Weights of a small image deblurring model.
Training: normuon at rate 0.034, 17400 steps.
Data: trained on telescope images of galaxies (Galaxy Zoo DECaLS), 88335 training examples.
Rows from block 15 of a small image deblurring model, named by matrix and row number. Rows with one number belong to one channel. Each number is 128 + 24 x the weight over its row's rms, rounded and kept within 0 to 255. All counts start at 0. Numbers have three digits each. After the name is the row's rms in percent of the matrix's.
Before each channel's rows are labels from the 100 images, of 14976, where the channel reaches its highest value: "colour at peak" is the nearest of a few named colours to the mean colour under the peak. Only what is clearly more common there than usual is listed. The data: telescope images of galaxies (Galaxy Zoo DECaLS).
# convs0: first 3x3 conv (model.blocks.15.convs.0.weight, 96x96x3x3, each kernel summed), inputs 64-95
# convs1: second 3x3 conv (model.blocks.15.convs.1.weight, 96x96x3x3, transposed, each kernel summed), outputs 64-95

colour at peak: brown
convs0.60 082:129112138065094122164140121109157145112110084148117094150157134099116157157138108120105083159132
convs1.60 090:128156121160144145105115142148137075138179150106136180121091157171162119095135131132138133062118

colour at peak: grey; brown
convs0.94 095:113145150123105134158111140121108124114124129159152087215138125142127104107101124154118148125135
convs1.94 103:172095134134109124113141153140124132130133142135120139135126110113124141123156134135140112091123

colour at peak: brown
convs0.65 106:147133138089116158087173136098093116129098179144104142137079133113132124139144143109116104153125
convs1.65 080:105102119165118117157092124136149125153149088104126140084163097124112128116140122102132128098120

colour at peak: brown
convs0.58 101:142129113116169146147122134088123140115125074153130105129106111153129098135112161123129121107152
convs1.58 120:137122154122103113122121102158144085126104169078141166144140123085129159098175134136140113116123

colour at peak: brown
convs0.53 101:118180151111123099111080130114144106112157096122162151138135171131106089118119093112105123125145
convs1.53 092:121062129105164152153151119123094127108108160085125070131129104129112131119130132124136154124139

colour at peak: grey
convs0.21 097:153125124107152114141127106139118096111115169105089106105113117182109149121123124168135126099135
convs1.21 091:125150134123092137081066182131153160111120118145158095168142148077156105135170138124134131150120

colour at peak: brown
convs0.4 105:162106151105114181150155103094124127120121136117138117122174088125054111129133126127122107165105
convs1.4 100:097148088153123077082086122132100111134128134107088115122093131110164129115125140111117101087118

colour at peak: brown
convs0.16 136:099141119134108132112129148102156056135129124115129101112144146145126121142116048137116111120111
convs1.16 111:101109124103136106116151108165112195123111106119144149129118120113108137112142155109112137116147

colour at peak: brown; grey
convs0.76 108:108153128089142115157111150160165118117100131125129153126118133118135158183118196129122088141156
convs1.76 116:120090101135098111070111103105107101116115107112112086106123116112124094097102093122129125130101

colour at peak: grey
convs0.49 116:128137167152178118058138126121151152130152104135149113122135074140128126121135086122121134109141
convs1.49 097:132158152090176131119126091142148102136150185128132090128139172104127151131131157120112096099139

colour at peak: brown
convs0.73 087:137140148101153140111132100163123156141111095109129080134140129094146059111149107122140112151126
convs1.73 089:145111088107120120165123165118151112139132157133119168128120130146085170140141148145122122115142

colour at peak: brown
convs0.95 114:138148151154171126053154135095132129119162129132147113130128093130125136111133110116124115117132
convs1.95 081:128123177077124093137111084162157112126110066119090078116147128122101143114105166125144125116124

colour at peak: brown
convs0.1 102:099147142158134082160131141182125118125134112131118093105159155079136092148162121128114125152116
convs1.1 087:135104124124141141094127129089138097145127131101133122141104108161105167128079141117117138136140

colour at peak: brown; grey
convs0.12 095:114133121151107082166103132142159112150147094152127159126125143179145132131117184115119126149108
convs1.12 101:116099111098129135088115105112093126092104121125116097128115107072105114126099096102102111107099

colour at peak: brown
convs0.90 103:130132130151140105102086138124132146120122144101104177159127143117092062133047124123101084150138
convs1.90 103:157161104118129115158168105122137115173110097145172068140135146116139151093213100127139154119133

colour at peak: brown
convs0.9 095:131155109122148129098152178102046151082140165121162113147128088096123136127096133122136124139141
convs1.9 093:135081132136121118155135091158181116150123109180116147104114136147127125132151110100089113101108

colour at peak: brown; grey
convs0.80 101:106102119154126145154106113148166168133134186145127105128064156136123101161151136108123124142114
convs1.80 103:186109120104119134091153123067137113144109087112142156124160143153113166091151136152135122123135

colour at peak: brown
convs0.57 098:154112105125111135118102134114140125154080056126089110115127122166070118114123129133140115130157
convs1.57 101:092118185123121121159151117116131174116120136127152132139123141143140151122155134151134122112142

colour at peak: grey
convs0.71 086:079137112111118139097152115146065082111140130135150145138124161113123142130109088110137115106117
convs1.71 107:163125171178141165156093124142168137126131132144110099097113130180132111124121159144149112152125

colour at peak: brown
convs0.35 115:145141086131115071134120129119120154149113135123161145133130113108098070140101090110135128114153
convs1.35 086:101091139106112114121129155106140108135142095129145113118122127129163170132124147155099105166096

colour at peak: brown
convs0.23 092:157134140102143096114111111069160158094134111100138111133127113153115139138132120139115110126102
convs1.23 127:075173134160096141166132146192092132125103139152112120131088128117143123145128116104148125151157

colour at peak: grey
convs0.63 102:152128105127111124119107139159147116096100147117114107125175165076111101129134115133143110170141
convs1.63 108:087141130133153115148149133113130165149149114145145122092106119158140174124103127138152120109145

colour at peak: brown; grey
convs0.40 099:118116105144137151098122135186122142149109119161137172135100125141166137129111155105143114122129
convs1.40 083:141161125106136116171105114096129102109124139094115108111135112094135100116123095111073099122102

colour at peak: brown
convs0.3 091:081131134117164119127110133156121146151164119134147083137077115098147190147126118141137139126136
convs1.3 099:114165146110095124148163146110108119094100142094134160145131133148115101111141138116120130138124

colour at peak: grey
convs0.61 081:170066152118114099132126076123185129125072162138136157126151144122131143107121124102079144093133
convs1.61 088:128166132153145167149090145148107121127200119081122109115102119142121116150085139167133110149150

colour at peak: brown; grey
convs0.43 109:115131164130097170172172126127137118133137131163111134125112127153154151135136156105113108117125
convs1.43 099:116122085124131100081077103147107104104119122080113101148121111101106124149104106135112117106106

colour at peak: brown
convs0.83 086:155139187141142162159108117073155108145106143084081118112142091156111113137082139157143127162132
convs1.83 076:080122071149095094104115155185123079140143135115100115124099152121143112116145154090138121137108

colour at peak: brown; grey
convs0.11 102:111125074175148082135114081170146154125141100121136149149125171130137106089114161111127097124122
convs1.11 104:120134136071097131128129117108100113114116132173111100092117073114117133155112102122105118109104

colour at peak: grey; pink
convs0.10 097:128142118121159100162089099084129149070109173090143096139171106078142140112152152135125133106114
convs1.10 110:151156143128075142106135168173115130137141086136132155133079115150135124160082103119106147132128

colour at peak: grey
convs0.5 103:092103083128086168125124151130133138154115125119123110090050089144078167132118105126132107107121
convs1.5 096:156163171136188123163129119117100112099131108139130129157181152129182111115141111126137118141143

colour at peak: brown
convs0.72 090:117124153094111110152126165072156110149135121121050122134143092162161090141154108114136150143136
convs1.72 089:078120121135128137114121102179093128142134144119117133141114110140082138172137145099148111141099

colour at peak: grey; brown
convs0.69 083:141108130108097132140126132112132098076113127096150123121101131143140132143034118177146121165137
convs1.69 107:089132089146130120101149110149103123156125141126119157179119114107130132108194119112122111098148

colour at peak: grey
convs0.0 088:130107090131129121110134138122115140126159121129127128137143112130127130116112100137079167129126
convs1.0 120:150170099170112131150103122171146103123162134129126113164131158127116101126130121147165127119108

colour at peak: brown; grey
convs0.66 112:134150142143137070114097118140154158090069117106152141132174151117147118086134082124086079107086
convs1.66 105:150109069160144128106140127107103115171176141140112122125110072124109116179106140124171150147174

colour at peak: brown
convs0.34 096:085109177095125079119110119114153130153097161145107153138147092093090174162115124116130119136135
convs1.34 126:175117081170108142134132113115155117119124116112119144116114167135146101122103144137098116106128

colour at peak: grey; brown
convs0.44 086:107134130161170101105151122127105102081121114115125068118134071112130142087098114134105192088120
convs1.44 091:146135117128080137215090172112126144131117141124139166122114140122114129168135106128141130128109

colour at peak: brown; grey
convs0.87 092:129136116086107144149142133092150098143140189125133153147046133169140179155154104133084110103144
convs1.87 078:134117152174120132144103121149106156093128098155128093123196141077132093112119142122143135161116

colour at peak: brown; grey
convs0.77 110:138124109128143151156126116170151191144164140137147123133105151134112128175108121114116083074131
convs1.77 102:119109121116120082094117114085114077124088106124112117120136100117125112070105107141133118153116

colour at peak: brown
convs0.15 092:138155132131126104125119115130137131137142072141110128125156104070118151132149142162165117138109
convs1.15 075:112119130124132156132120095125111150092107160080114088151098134169094112093137090127102090118125

colour at peak: grey
convs0.31 095:111091094099113166110153087144113104094113106124138131127085137121151141130154117086118132127081
convs1.31 097:122158150154136123095095148106127147148129151160122145087132114121123134143087149187125148115159

colour at peak: brown; grey
convs0.82 094:137155122138131145125150104075131175136107167095115119144133127104153135135136134135152121124108
convs1.82 120:122074164108132150124116124174123102121145126141140087122107123136113118168123097107110114147119

colour at peak: brown; grey
convs0.30 124:122109176116164122131117096121150106152097144099125127160133111139124093116195123097101108118148
convs1.30 117:141168071107096117160139157134108118093130102127132112101145142136108138092082111128137133104103

colour at peak: grey
convs0.62 112:158150091130080118133133148149140144114109153142163126119176122178147128133118111102143108099116
convs1.62 103:093097160131172142161146110099097139163121125083084138147118157110141114107120123143139145115122

colour at peak: grey
convs0.91 105:119157155090139125130108134115160165109118159134114118138119144156151088146178118119102108165147
convs1.91 100:168096106108123135144113107127136088098148123098132130150151148123087153097111141154151144112135

colour at peak: brown
convs0.59 086:097147145127114118092133115189101040125151128145126118157113147137138046157155124142128105128155
convs1.59 121:120112166155180111170139116055184141111118103073142108121139114149109199119104145110129135136133

colour at peak: grey
convs0.25 097:125124084092102139107134110145105088163135182131110119137156133108152119129103090131117113100123
convs1.25 086:118133160133140130131101142089120131136121085153093140125119101147114150132085160123159151189116

colour at peak: grey
convs0.32 095:117115136122119125107093149135149160179100133111084155156116121128135082163157095120140096155150
convs1.32 102:114095134099154132185154144089134120118135116154169109106140146081090151135076111126110128123134

colour at peak: brown
convs0.89 102:137114102137112118152116149137176187112128105121079120132125109122113123107096122117158139129078
convs1.89 096:108103143124179126075120102109089090123101118092117116064117121146132118129138127121106102125126

colour at peak: brown
convs0.79 099:113166106094119154131120136183162120130137108118123126134124099148123163133125120125040130091108
convs1.79 096:123058174171137106118092136088139123136122131100122142091130136111113086117111124142176155152155

colour at peak: brown
convs0.6 100:143159147129094109147118182120117154125101108121130131119128109133152124160114161135164113169131
convs1.6 102:089072110098141124096134082112136086115163142125106123111132133120112110084096091117095085109094

colour at peak: brown; grey
convs0.14 092:118125119145112108146127090119161120097149135148134105126141163098132071100147116106114137140149
convs1.14 104:138143114089100130119130161139105132134103129107129156126109112117139205189109128130107131139133

colour at peak: brown
convs0.13 108:107143120154132119122158094115100124139140128161123175156121133164167104100134164142087121100121
convs1.13 103:117107124100087131132108121123122136093092121094116066111124122116072131118124106083138137124109

colour at peak: grey; pink
convs0.92 086:122103124114119086141137150128085088092099105110132131121175166113084120112157176143134144132151
convs1.92 089:140182113161137152123100115120150162170173130132144154090108096140142123130120104098124140122109

colour at peak: brown
convs0.55 103:139111167120151167136115147113126120143134089147128146130115078096097162140121156113118120138141
convs1.55 094:110126111133109109116112141130136126123128146085112102109140139157132092117131106116119109088087

colour at peak: brown; grey
convs0.47 096:131112093141116133164142091173153118124143076122126120123100151207112141140146101105093104135146
convs1.47 097:120118172125178105103122140085084139131110171117141127150128123059175127081116146139135145138144

colour at peak: brown
convs0.81 121:109113120121144117088114143134151093114157131117094074129167139110126153179109146102101145148119
convs1.81 105:124132148146105139175134094130108132128115111145133200136100122138139107094127106178136113107147

colour at peak: brown; grey
convs0.74 094:153107175121124141130125132148119129152136147166121177151132167123078128170108150149142105111133
convs1.74 108:094123074118115113126108109106118122103124112089105077095122093106137120102118122107094104133089

colour at peak: brown; grey
convs0.29 102:123103125133139168142115159114129066112132146160084145113141134141114119139155160104189164112094
convs1.29 119:139171137135113113130138063131126142106109135076116094138142116140142131110116080140073087137102

colour at peak: grey; pink
convs0.84 097:124107137139114133156117126127112116106097103112149135140090110072143111117100122141146160116057
convs1.84 092:157154096128155123093134145122137170118125143141159120145146153167126119110134091143104136141135

colour at peak: grey
convs0.88 101:097148128102131140145136133092109100131118127149115110118153126112102141114119111142122140130132
convs1.88 099:170123134117104099112094126147147130134154119126135130126136132130159115124130135109110118124113

colour at peak: white; pink
convs0.36 107:141149120121122114090126152125113111111137169116114091097078155135138126120145179142167166141160
convs1.36 087:097132116135140134211139131137158126138103106124122194132169100149125126141117115100109117118121

colour at peak: brown
convs0.45 116:131101106123126150133174111145129151149141061132134125141115123136155180167160111146086110114107
convs1.45 103:132156158116154122091102131123137099122128144113107120129146102107088113092120119113167112132157

colour at peak: grey
convs0.52 107:119085140117101101104132101143174125154150099136120129100130150129128156132116118126084105159143
convs1.52 096:110116125117155131147175100125127155147125145098112156098122123119121086128131129122126083108111

colour at peak: brown
convs0.22 097:105151118129151132134132144079106148101109118139166121136153122134111119123143122132112134127163
convs1.22 109:151145090104118126102132166149109133154156119181127092085122109127132107158126173113117124116109

colour at peak: grey
convs0.42 107:119126121118135100101102115127128134145123143152112126147104172117156182155069132141098128083127
convs1.42 109:127139112129116173187108115149132149117157119182150132139145080134092101141148109116122138148120

colour at peak: brown
convs0.48 102:120148102131132142132152133086176117139130224129129137099118125121152131138119149132138092146126
convs1.48 109:124082108111090098119101094141093101115111077123113108108115122104103121103105104114093120102102

colour at peak: brown
convs0.24 103:097140129074128130142124138131111140166134145119111101112118138139078123131139104145124124123123
convs1.24 108:167108144161130136121147130131158139075102107134111117153134115116185107127112143109107120119137