{
  "arch": "edsr",
  "image_size": 48,
  "horizontal_flip": true,
  "translate": 0.06,
  "norm": "batchnorm",
  "activation": "silu",
  "nesterov": true,
  "lr_schedule": "constant",
  "warmup_steps": 870
}
Rows from block 15 of a small image deblurring model, named by matrix and row number. Rows with one number belong to one channel. Each number is 128 + 32 x the weight over its row's rms, rounded and kept within 0 to 255. All counts start at 0. Numbers have three digits each. After the name is the row's rms in percent of the matrix's.
After each channel's rows are labels from the 100 images, of 14976, where the channel reaches its highest value: "responds to" is what is common among them; "colour at peak" is the nearest of a few named colours to the mean colour under the peak. Only what is clearly more common there than usual is listed. The data: telescope images of galaxies (Galaxy Zoo DECaLS). In brackets: how many of the 100, against the usual share in percent.
# convs0: first 3x3 conv (model.blocks.15.convs.0.weight, 96x96x3x3, each kernel summed), inputs 0-31
# convs1: second 3x3 conv (model.blocks.15.convs.1.weight, 96x96x3x3, transposed, each kernel summed), outputs 0-31

convs0.56 119:158165151142166148071177130138142059104081139089128120130121173108126126186102127124137153154144
convs1.56 098:088102085088130110134114096105088146129136108152119087138135099124119132119102087119118108087111
responds to: roundness: round (51 vs 20.3)
colour at peak: brown (70 vs 19.6); grey (30 vs 9.7)

convs0.71 086:120096125136084073085189108090129118125109113188093158155103103156140120138135192105085144163164
convs1.71 107:150164131160159137134088134131190111157124176121132113119216182140142102087126135133143139106109
responds to: roundness: round (48 vs 20.3)
colour at peak: grey (87 vs 9.7)

convs0.67 104:112152135070174141083115116184083110141089054174120149088148203162107136188154137175132120112138
convs1.67 107:139088091137080129117137112069149118104132142096126100183120106091131123119107097103091119106096
responds to: roundness: round (55 vs 20.3)
colour at peak: brown (74 vs 19.6); grey (26 vs 9.7)

convs0.16 136:118169112125090132139148095136135151174104062178110106144156132156071131132135130137098131182074
convs1.16 111:127077124120165133103157117125122135073127171098154183101049115112164139090119138116138144098255
responds to: roundness: round (50 vs 20.3)
colour at peak: brown (92 vs 19.6)

convs0.47 096:099155160163126161084151118147096124171118103139126120160149097114124122102123116067132133098136
convs1.47 097:164115092096158156168124133088136103099145121094135113084119130151135137137154170128128117167108
responds to: roundness: round (46 vs 20.3)
colour at peak: brown (61 vs 19.6); grey (35 vs 9.7)

convs0.93 114:129118058162067137110176145130115132115149128099106127171112189143117131118135135077137114094159
convs1.93 100:114115152097131110169118106075140127151167108140155100075123089104153110127081123136128146116144
responds to: roundness: round (51 vs 20.3)
colour at peak: brown (92 vs 19.6)

convs0.5 103:133124159129125163089144137137185123151101142187092068149103070125145136094110115106121085108129
convs1.5 096:125137115139146112132130136105083105116144136041174126071142186163079138118102147127119166118159
responds to: roundness: round (41 vs 20.3)
colour at peak: grey (82 vs 9.7)

convs0.22 097:081165149151168116167140225107151118118135129090096159119127162093123001070128079175105167103167
convs1.22 109:179052141071077187132105018124138136090130154137143075170100174159169149169113137125144111133104
responds to: roundness: round (56 vs 20.3)
colour at peak: brown (99 vs 19.6)

convs0.60 082:165103142111119166082125134138088110158122144100128121130137113130127131122189143089150103127193
convs1.60 090:091167126161153109188134096137171134104134141143132128149194153092156088128088125129129152104140
responds to: roundness: round (55 vs 20.3)
colour at peak: brown (89 vs 19.6)

convs0.21 097:081161084000122119177127121099090132128110179141083136128136107124099173065145102096142176084108
convs1.21 091:169106163200078155103155104148169118106156094100139100155085111155142109124134185126111112157146
responds to: edge-on disk: no (51 vs 24.7); bulge size: small (27 vs 7.2)
colour at peak: grey (45 vs 9.7)

convs0.13 108:137203129181148199054094138152139172132178134148171178149123199179167143187094112127135139142122
convs1.13 103:128097117071126060126123121116081069076093120109084062087109078084034100126168117120092109093113
responds to: roundness: round (50 vs 20.3)
colour at peak: brown (77 vs 19.6)

convs0.23 092:117139138155130143161064104127163121164149130122132113102111089090144140108131085132152159061104
convs1.23 127:146138139135161102099166167124120145096147162122160164108127153183093098126105103132067103165130
responds to: roundness: round (56 vs 20.3)
colour at peak: brown (96 vs 19.6)