A small image deblurring model, trained from scratch.
Model: 3.06M parameters, activation silu.
Training: 17400 steps, batches of 32.
Data: trained on telescope images of galaxies (Galaxy Zoo DECaLS), 88335 training examples, 6.3 epochs.
Rows from block 4 of a small image deblurring model, named by matrix and row number. Rows with one number belong to one channel. Each number is 128 + 24 x the weight over its row's rms, rounded and kept within 0 to 255. All counts start at 0. Numbers have three digits each.
Before each channel's rows are labels from the 100 images, of 14976, where the channel reaches its highest value: "patch colour" is the nearest of a few named colours to the mean colour under the peak. Only what is clearly more common there than usual is listed. The data: telescope images of galaxies (Galaxy Zoo DECaLS).
# convs0: first 3x3 conv (model.blocks.4.convs.0.weight, 96x96x3x3, each kernel summed), inputs 0-95
# convs1: second 3x3 conv (model.blocks.4.convs.1.weight, 96x96x3x3, transposed, each kernel summed), outputs 0-95

patch colour: brown
convs0.24:132107143146118136101120118102155143085108080130136164109125135144124124147205118119118127132093129101101100116177112125131115140111158122134102112144087121117111100148110126058085159109123097135150116139129074112064109130131124113113151102137099116133117107123143110097107132101103163109
convs1.24:136125113090166153145140113125112116140128177123141100137126089135128126124049164115127147128185127170126129151073142139141126097097093134157156142135157122110125144115107098134111104115096167140138164120110175149108113138123102116133110161112135139124140130174097105134113161092107093141

patch colour: brown
convs0.65:112122127147121151121115139092118143143127135095152180151134101122103122134122153123116121111144146067116155125118098109151106157102142133130133128146139127155087138130113134106130067086114154118140108131077088111143098147129125154145136143092139074085132165111115158146102139100127050122
convs1.65:131142106100109097148144115178117129129171110151145071090126124148122145149108131140141170100133133166145120123140179159119135107138084089093122142122121121123120098103140119131144122125106116136162140129126178178151135134110147108126131093125133114162114094119121155107166108130121214142

patch colour: brown
convs0.32:133134137127104133143148111163123092119126126129067132157122136120127144096128097122092140107162085149130166109138115141098110120102093133141159132130143109129099112127122153109139103137139143148129142116117113155092114142119141120119144108178142197099076125134124129163203145081076151142
convs1.32:122132133175173144146134139068150120152154146122156130098152148113142102150152100119181129116099146094130090123107110110122102121125118095181114145095098140123110145110146105168122139129132134117140094122138126125091131110118160089130119096140186180128124140106154147066131137146151110125

patch colour: brown
convs0.7:130113090126122118149131142122151125146128126132171109107132146130134149146094144127149099117114126105090130122106122109131118123121175118166133108136032133069135113127149156152155099106139126128137130165097183120153093144139135118163157082088143135083118156155130114145104143108098108144
convs1.7:098162171127124141110147105125115130117125102132138131130096125099100134163142137135141112158133142127144122149144128119099149137127070157093122140123204158166147134114127134141141151149166117155120155056115096133129116108133148147067116159123099124162131118092169106129090115085135133144

patch colour: white
convs0.56:116164132082113096121154090127157132114129120110092126123145180079069112124112099117123114113155135110158138120108114127134112159141174131152105114072128115165130165118097126161108157114147087120108111126114157133170116106157130133127186109120120134123093146102102144155105110148100113144
convs1.56:142127136158145169173160152066122151150133133082102132073108111142196132136132137127129134148120096132115114122133134174134147100124095120101135117103139163098144096134137131144169125112146138144097098138146119127150161117097143117127100141129130125102176115109190107123128184125136143127

patch colour: grey
convs0.89:122111147143121116122109144116151143137156133102044103112139069128138145165117133118107153118147151160134149146171132111121097132171075114165117146128095135128092102150126120113140098119057110135107153128147097124141131130139144155122134088067137123151127082130111132119138110102126132120
convs1.89:086125090118131154121110097186141153127155119110148125152108123144107090135163139129103097100138121113135118086109180118111113126184114115102134113129127098125104144106170156178110130080093140142144113132123148139139140132130151115118115148135192131068076113121139130129146118112106107151

patch colour: white; pink
convs0.91:105152139169129114139134134106157147125143155141136116138154071129143104173104125124123103134117144125158157112107136148128084138130084196110158151136110103097073121122147141094135108141143157161130097190103124122129104103100128111103099115137153141107161123082122115153126087139141142103
convs1.91:152095080107117135094110097166118096113146095103136144164148149111122125126136122135103150121152141127102104137125138112121170113157122087134092096163108116161119130116079138160136155127087117126147120079140112167114160148081129105143160125112094149140121123178129137085156111162157103141

patch colour: brown
convs0.40:104135109184086106163135118128113144175132106152094110140126134112113137121097070101116131119133146134095110112146125119148128136132154120154117145151125131105117140086129149110102108115072138113121096100082107115127069140124091127116100118135128120157180187119153178127129102114105137114
convs1.40:137140136051121144066147131096115120106130117120139143157138126134109163107176147139137087117124106116124134141122160176101138118118073144122130137078123110130113101171130105150133150104158101088091137141089155143119081135136117097149139125151147134093092126124107122130163151115111121105

patch colour: brown
convs0.4:094125124118080140123128154130116085165128150110161131118120079174114122111092097116124103125083148195101143075110113112142113137125117136132100122133098148084132126126144122109166099114147137109124075146128155122091109155114136106146090134127146117120089157151143122100134093114085112116
convs1.4:156125140145109104137092146120121099101163139131135137153144160118108113134150119130149137109203123050120117173146166140131138108138140104110165139173152105135131128116129161152097112113125111111151206098115086127135117137113142119120156100115135121132150110145101157113141125088121149100

patch colour: brown
convs0.50:149157134084056172105131161115097112101115124124137143131140108149148124105131123179113131138136170145156139154123103127095156119135141143109116148108156108099133127107100145055116111150140107124127132138116126091134099120136110140144163113093103079098105099169112116127118152103084122146
convs1.50:130119118191091114125127102126136127176166100122160127149087150170160103147140150114137158091170110131130129134163124100125151138160095104167128139180106111139148125106137138116128083134143139150131139129106107165111132151152149129125095146142131117186136131105122125136145076085088146125

patch colour: brown
convs0.58:152148092148102168146110142099114116170150134114093119147109131123116146115132078107112104134126128120150138139143121108104132150122079105098071140162100126057116117125121161111137129112149147135135114148140144145145136118096145109134099087146123108134104180104108169104111160102099174087
convs1.58:125139142106075096082111124162134085103152130137128095124122152126082109108129141120139120112147123122107147133125107138105111107139126133177169115100148117165134134144144161139104094106125102125123156079108108124087076139133147132125159130071111135105128085170133126126169080126101103107

patch colour: brown
convs0.48:121088130134097128090139123122013116110124123154109139148136130143124119120121146180136110162122135123099179138128117143096147135119131149113118164148162103127096112125128164127149126182144109146160126133115148118143135131091150092144097116111111137123112131128128115116103067151108141156
convs1.48:125105133125091129156171130130125139187146145151131148098123121059143128117128151116121150138144136130051144128156123189169124119138105125072142106117109138118139140136139138127111120149131153191076129141106136119120131090142133089153147142163151135135124145146123146177127129138151113113

patch colour: grey
convs0.68:124134125106114110118112143134145153139136128121122128147133124124075145076104119131134116125130122111134124132135080108146148111093133120141111118073125127119115146135104148255160149113140096123110142123142111124154100121121120168149125130175134115127091134096131083143099140100096113098
convs1.68:132123153118161125124163136110119163135130110151080126119079126143202151109134131146132127150064104119170114129103142132133112146115131114126114119061119151146139120112148113104080111131176153117120107158153144117193090130114130166131126150118132116106142147123170123158135152142129153116

patch colour: brown
convs0.90:088105108094154111131114083100135135123108125115109119114143089123116133143104141122148096144117132132139134183163110118122162141119138117115168082147101151120104109179023139140108128119148136123119118140126179113147111139112141110137134117122120156086131143096110110088141139097090119123
convs1.90:130130161149100117093098181100133126141147147131140145119110164126105112131143140124148171146147131106134131104095126128142126128126118150122113192102156120119118146090227103095119133111130128143124149123084079164116110103132122136102126137106161124164154097158137149161124140166151120124

patch colour: brown; grey
convs0.45:115123166176151162145120176104186116139156093084142155109126106147127108131121132144148112145126138118145121158107117093166140069122131150103113127095148122132118116150142116112102107133110061138121140116079094098128103133135143121124152144135116142100146152126121123085122070093093135132
convs1.45:160122123091111103110122072149116150131134132094167121113130132135151138137109159132179167144146137120138123104149130120131153168094103106130130130175142132091147125117110100099150124129076191153158107181088136176098147140104137138164107101153127153150090115150113138133131137139134140147

patch colour: grey; brown
convs0.70:154122038104135116096103135139145120119145138133127130143113081174141135129156109119128126099149138150087144126121140103102135154149106176088132126151112141118117117156108140065101108110111123144132144119131109151096134153150061128120125122115140109114168146168095104096142118158147133102
convs1.70:112117203134127142117133121127120140120134104095104142142146149105180106133123129120120101139114122129149097113135085103100145102136133064169110114095135099147082160096126125114153148121111121130098110135109116090113138115111098102084123123101095100130085086091193130134142124117139124132

patch colour: brown
convs0.21:118163118127121117109123098118133125065120134127124121146157148133106127142099135149138118151129102181112116081164116113107099139132133149119146134146119127109094157079149143133114123131124118123134072111124158128139122073109135104121208110111140111134141135134102155120103141104088208109
convs1.21:154095139144129143144112130147124111172114110115126165161100117121085096094159128122133126150139176058130137179104110130133105113124097131118133127141135138122129095180111099139128128120091155155114154137127103145119071177133135131144088150088081119096127130126123101105097122115121087118

patch colour: brown
convs0.75:118150101144098122136149128113100116113125074124158133110123115124129110106113107157108097137121148116117199075058114111116141133113135127150145136128102106151118145174139143094116139138106162107141135125080187136143092120120102142111125079124138097148142147093129156115111121088114089119
convs1.75:148105142089077145145178136124160087143138126145109110098155111120117108136118141101153147133152102131140110169175137169137132131142082134161106129137154154107085116104115073126167101146103088116125110120128097145127127132132149105128133157122083089114126142156156098118162148117145148086

patch colour: pink; white
convs0.31:113147135109127117109102124116158119142130124131142135165133135155147145153124135108153142154148109103135111072106132135136135127161172155106135220108099142132164112133167172105144159147146110129142087135143106118133146127132117149132136088154177159168130169114149174140117175116151127136
convs1.31:185125105113143098141153133128097146112139105152093097120137063090139160137119133152171108144063143123124079143129095164137177130110120107128122069147145096099136122122093148132124111142146121095141130109081129116140161125139133089113122153140120113101106129128098126107131130123155114096

patch colour: pink
convs0.88:115122124125123142126150104118089100129100115089129137073152179104134134135131153117128124085108098104140126111087122132103114145145117111178144142088116159092139110103115127165136151117148150098126113101122144124152071107138090138103071141121095155082136142087109123111110115107095101102
convs1.88:082115149091165103120122139129136139135148138116089171164171125168128126134115174140114118139137131142137145123119126120117099094101109147089104088129125089145137135104125126136098157130151131104137094148129124130119137105110133124140116087170133122172124106102218087099153174122146125125

patch colour: pink
convs0.39:096101103090119164115131093154140140146129143134124148141120192147179169166135140100112090091144167112135109144124134096128125152106102048092094150142122133079110150130098115102085135129124134120096129112136119109128130136114111118122110152114116140120131167144119130069129120106129123124
convs1.39:133137135154191119134152159132150103104143122124139120157127082132067080119125166137124164097098109134110117115128104185127130118107152218172155118156136124181123115128144107122155135134089122102137127128112153142080126123128138102129136121115151113136134116101129103152135116137130113149

patch colour: white
convs0.41:120099117090086117148142120104105119155163125072142097140115159134152120130153124093165087128125127108133081122203111157147150115104134142111105110114090136169090111114186148129137110124125110123117163133097118145148121142140129107116070138098117133094124100126093169128137138119119133130
convs1.41:140155141187135110118113125155139097099129124144088169048149136103102151109095112161121151109118157145104183123069142142114094130139114110132144139091159155109123138127093121112098109111163159128119095118128160116149128105127101117121175116146146120138144147151154096127133118130121106149

patch colour: pink; white
convs0.35:133153185160136142108106145135104134149124129096087160125118141168123152120112123086140119135110112170113158108091134141097131175135067146134146098175148145167131119142109120098112082136121106130119102109126085116147119128139170135125112074114133104161154121094140138136126111096088124154
convs1.35:137086079115107121132166114144133133099143132155163106118143127114126128152140133155140126128164128085131102139139125110137148073186124077129099149132107092096114115126116153144159127106122165118158156145172149176122164145163139146132143175127160119094081133163130131135160129130113144153

patch colour: white; grey
convs0.87:112145118132167121108135108132124116139123101117092135134085173120153140157110141108141077118109088098114152108134128125126121077160106152111118159125083156127099109185140138094123098113123112130090105186163104129139110122132128111148096131112136107123172119119061118162134140092139105138
convs1.87:134121118119101108128112162135146102130125152124116107082147102155116135152143107146108149119180183144127097135108184172103153168108134132143148081128175094121122150102139154148135145121131149154123120079094144141138155139104128117079136120139145114131098119142188144109146119090152147158

patch colour: brown
convs0.6:131129120070110139138141142127112132084140125119134112138126118090141103136103128081099127106100089126108107180210088120124122160100132130127130083148132131130101113169187136122118125118125104130137106098133118148155089129144145118136125097145150134131143137166181136140156128090093104118
convs1.6:092134141179139134123111115133114107139147125112109157142135129149084121136137138136173132115158170135121128082074137163120117117151134135140131149139111129101128150067066162129144120123116133165062157153166149133136117117106113133134125147110104119131152120084074091149103106099113145127

patch colour: brown
convs0.9:109114128102098157137110092128089128131195110113162139120155205139095071125144111149126079136121111130121155100106107141109139138137189079119119134136144132105093119108114118116131121139129119111141133123063146115119080139113115157122116137117135132157103128148095119114107122115146092133
convs1.9:112130138143121137124168187116158129123128103158128111123136105137148088140078106139118130127150175096122120135132123151150121141112055168129146097146084125119142122141128150127125132140118116117130160125124182116138155136127125081106154193134072129092174167100145125121152120104128129129

patch colour: brown; grey
convs0.82:117131089132069152113098152121127124161104114136129099145104112135085128098082126113124063159124098141135104159079108118111142131103159126082105113132167079087099143118115161137122144151102146149132103116166073086131136113121141141127133145128112141140134146128141178119128120124121151129
convs1.82:151136155122170111166138113147161139104146137115169182147158123149129109137157137138164145162144165119117126123174170130164124155110104177162138129129084173138124106164128138106148120104121130134124139136066168163128108136135130120150128095121118128128133111168087089152126145146121109096

patch colour: brown
convs0.76:139124101149094109158092091116115122173151152106143143124131151119101111131109098128155099131130132145138131160121086115158112154147153106105156093144145129105146107117145114104097120073123135137131098109131100126113096132161141134117043110105099133066110143088098146100137127128089139125
convs1.76:132114134089108159119157189144126126072126087100179097112149124127114110148147114137133119124110145130118120101128177129118107147154146151146120113157096176142109151140100141153172127110119090139120165121147145120149155118089110112106185126114115106166159157164129097125132116113100153111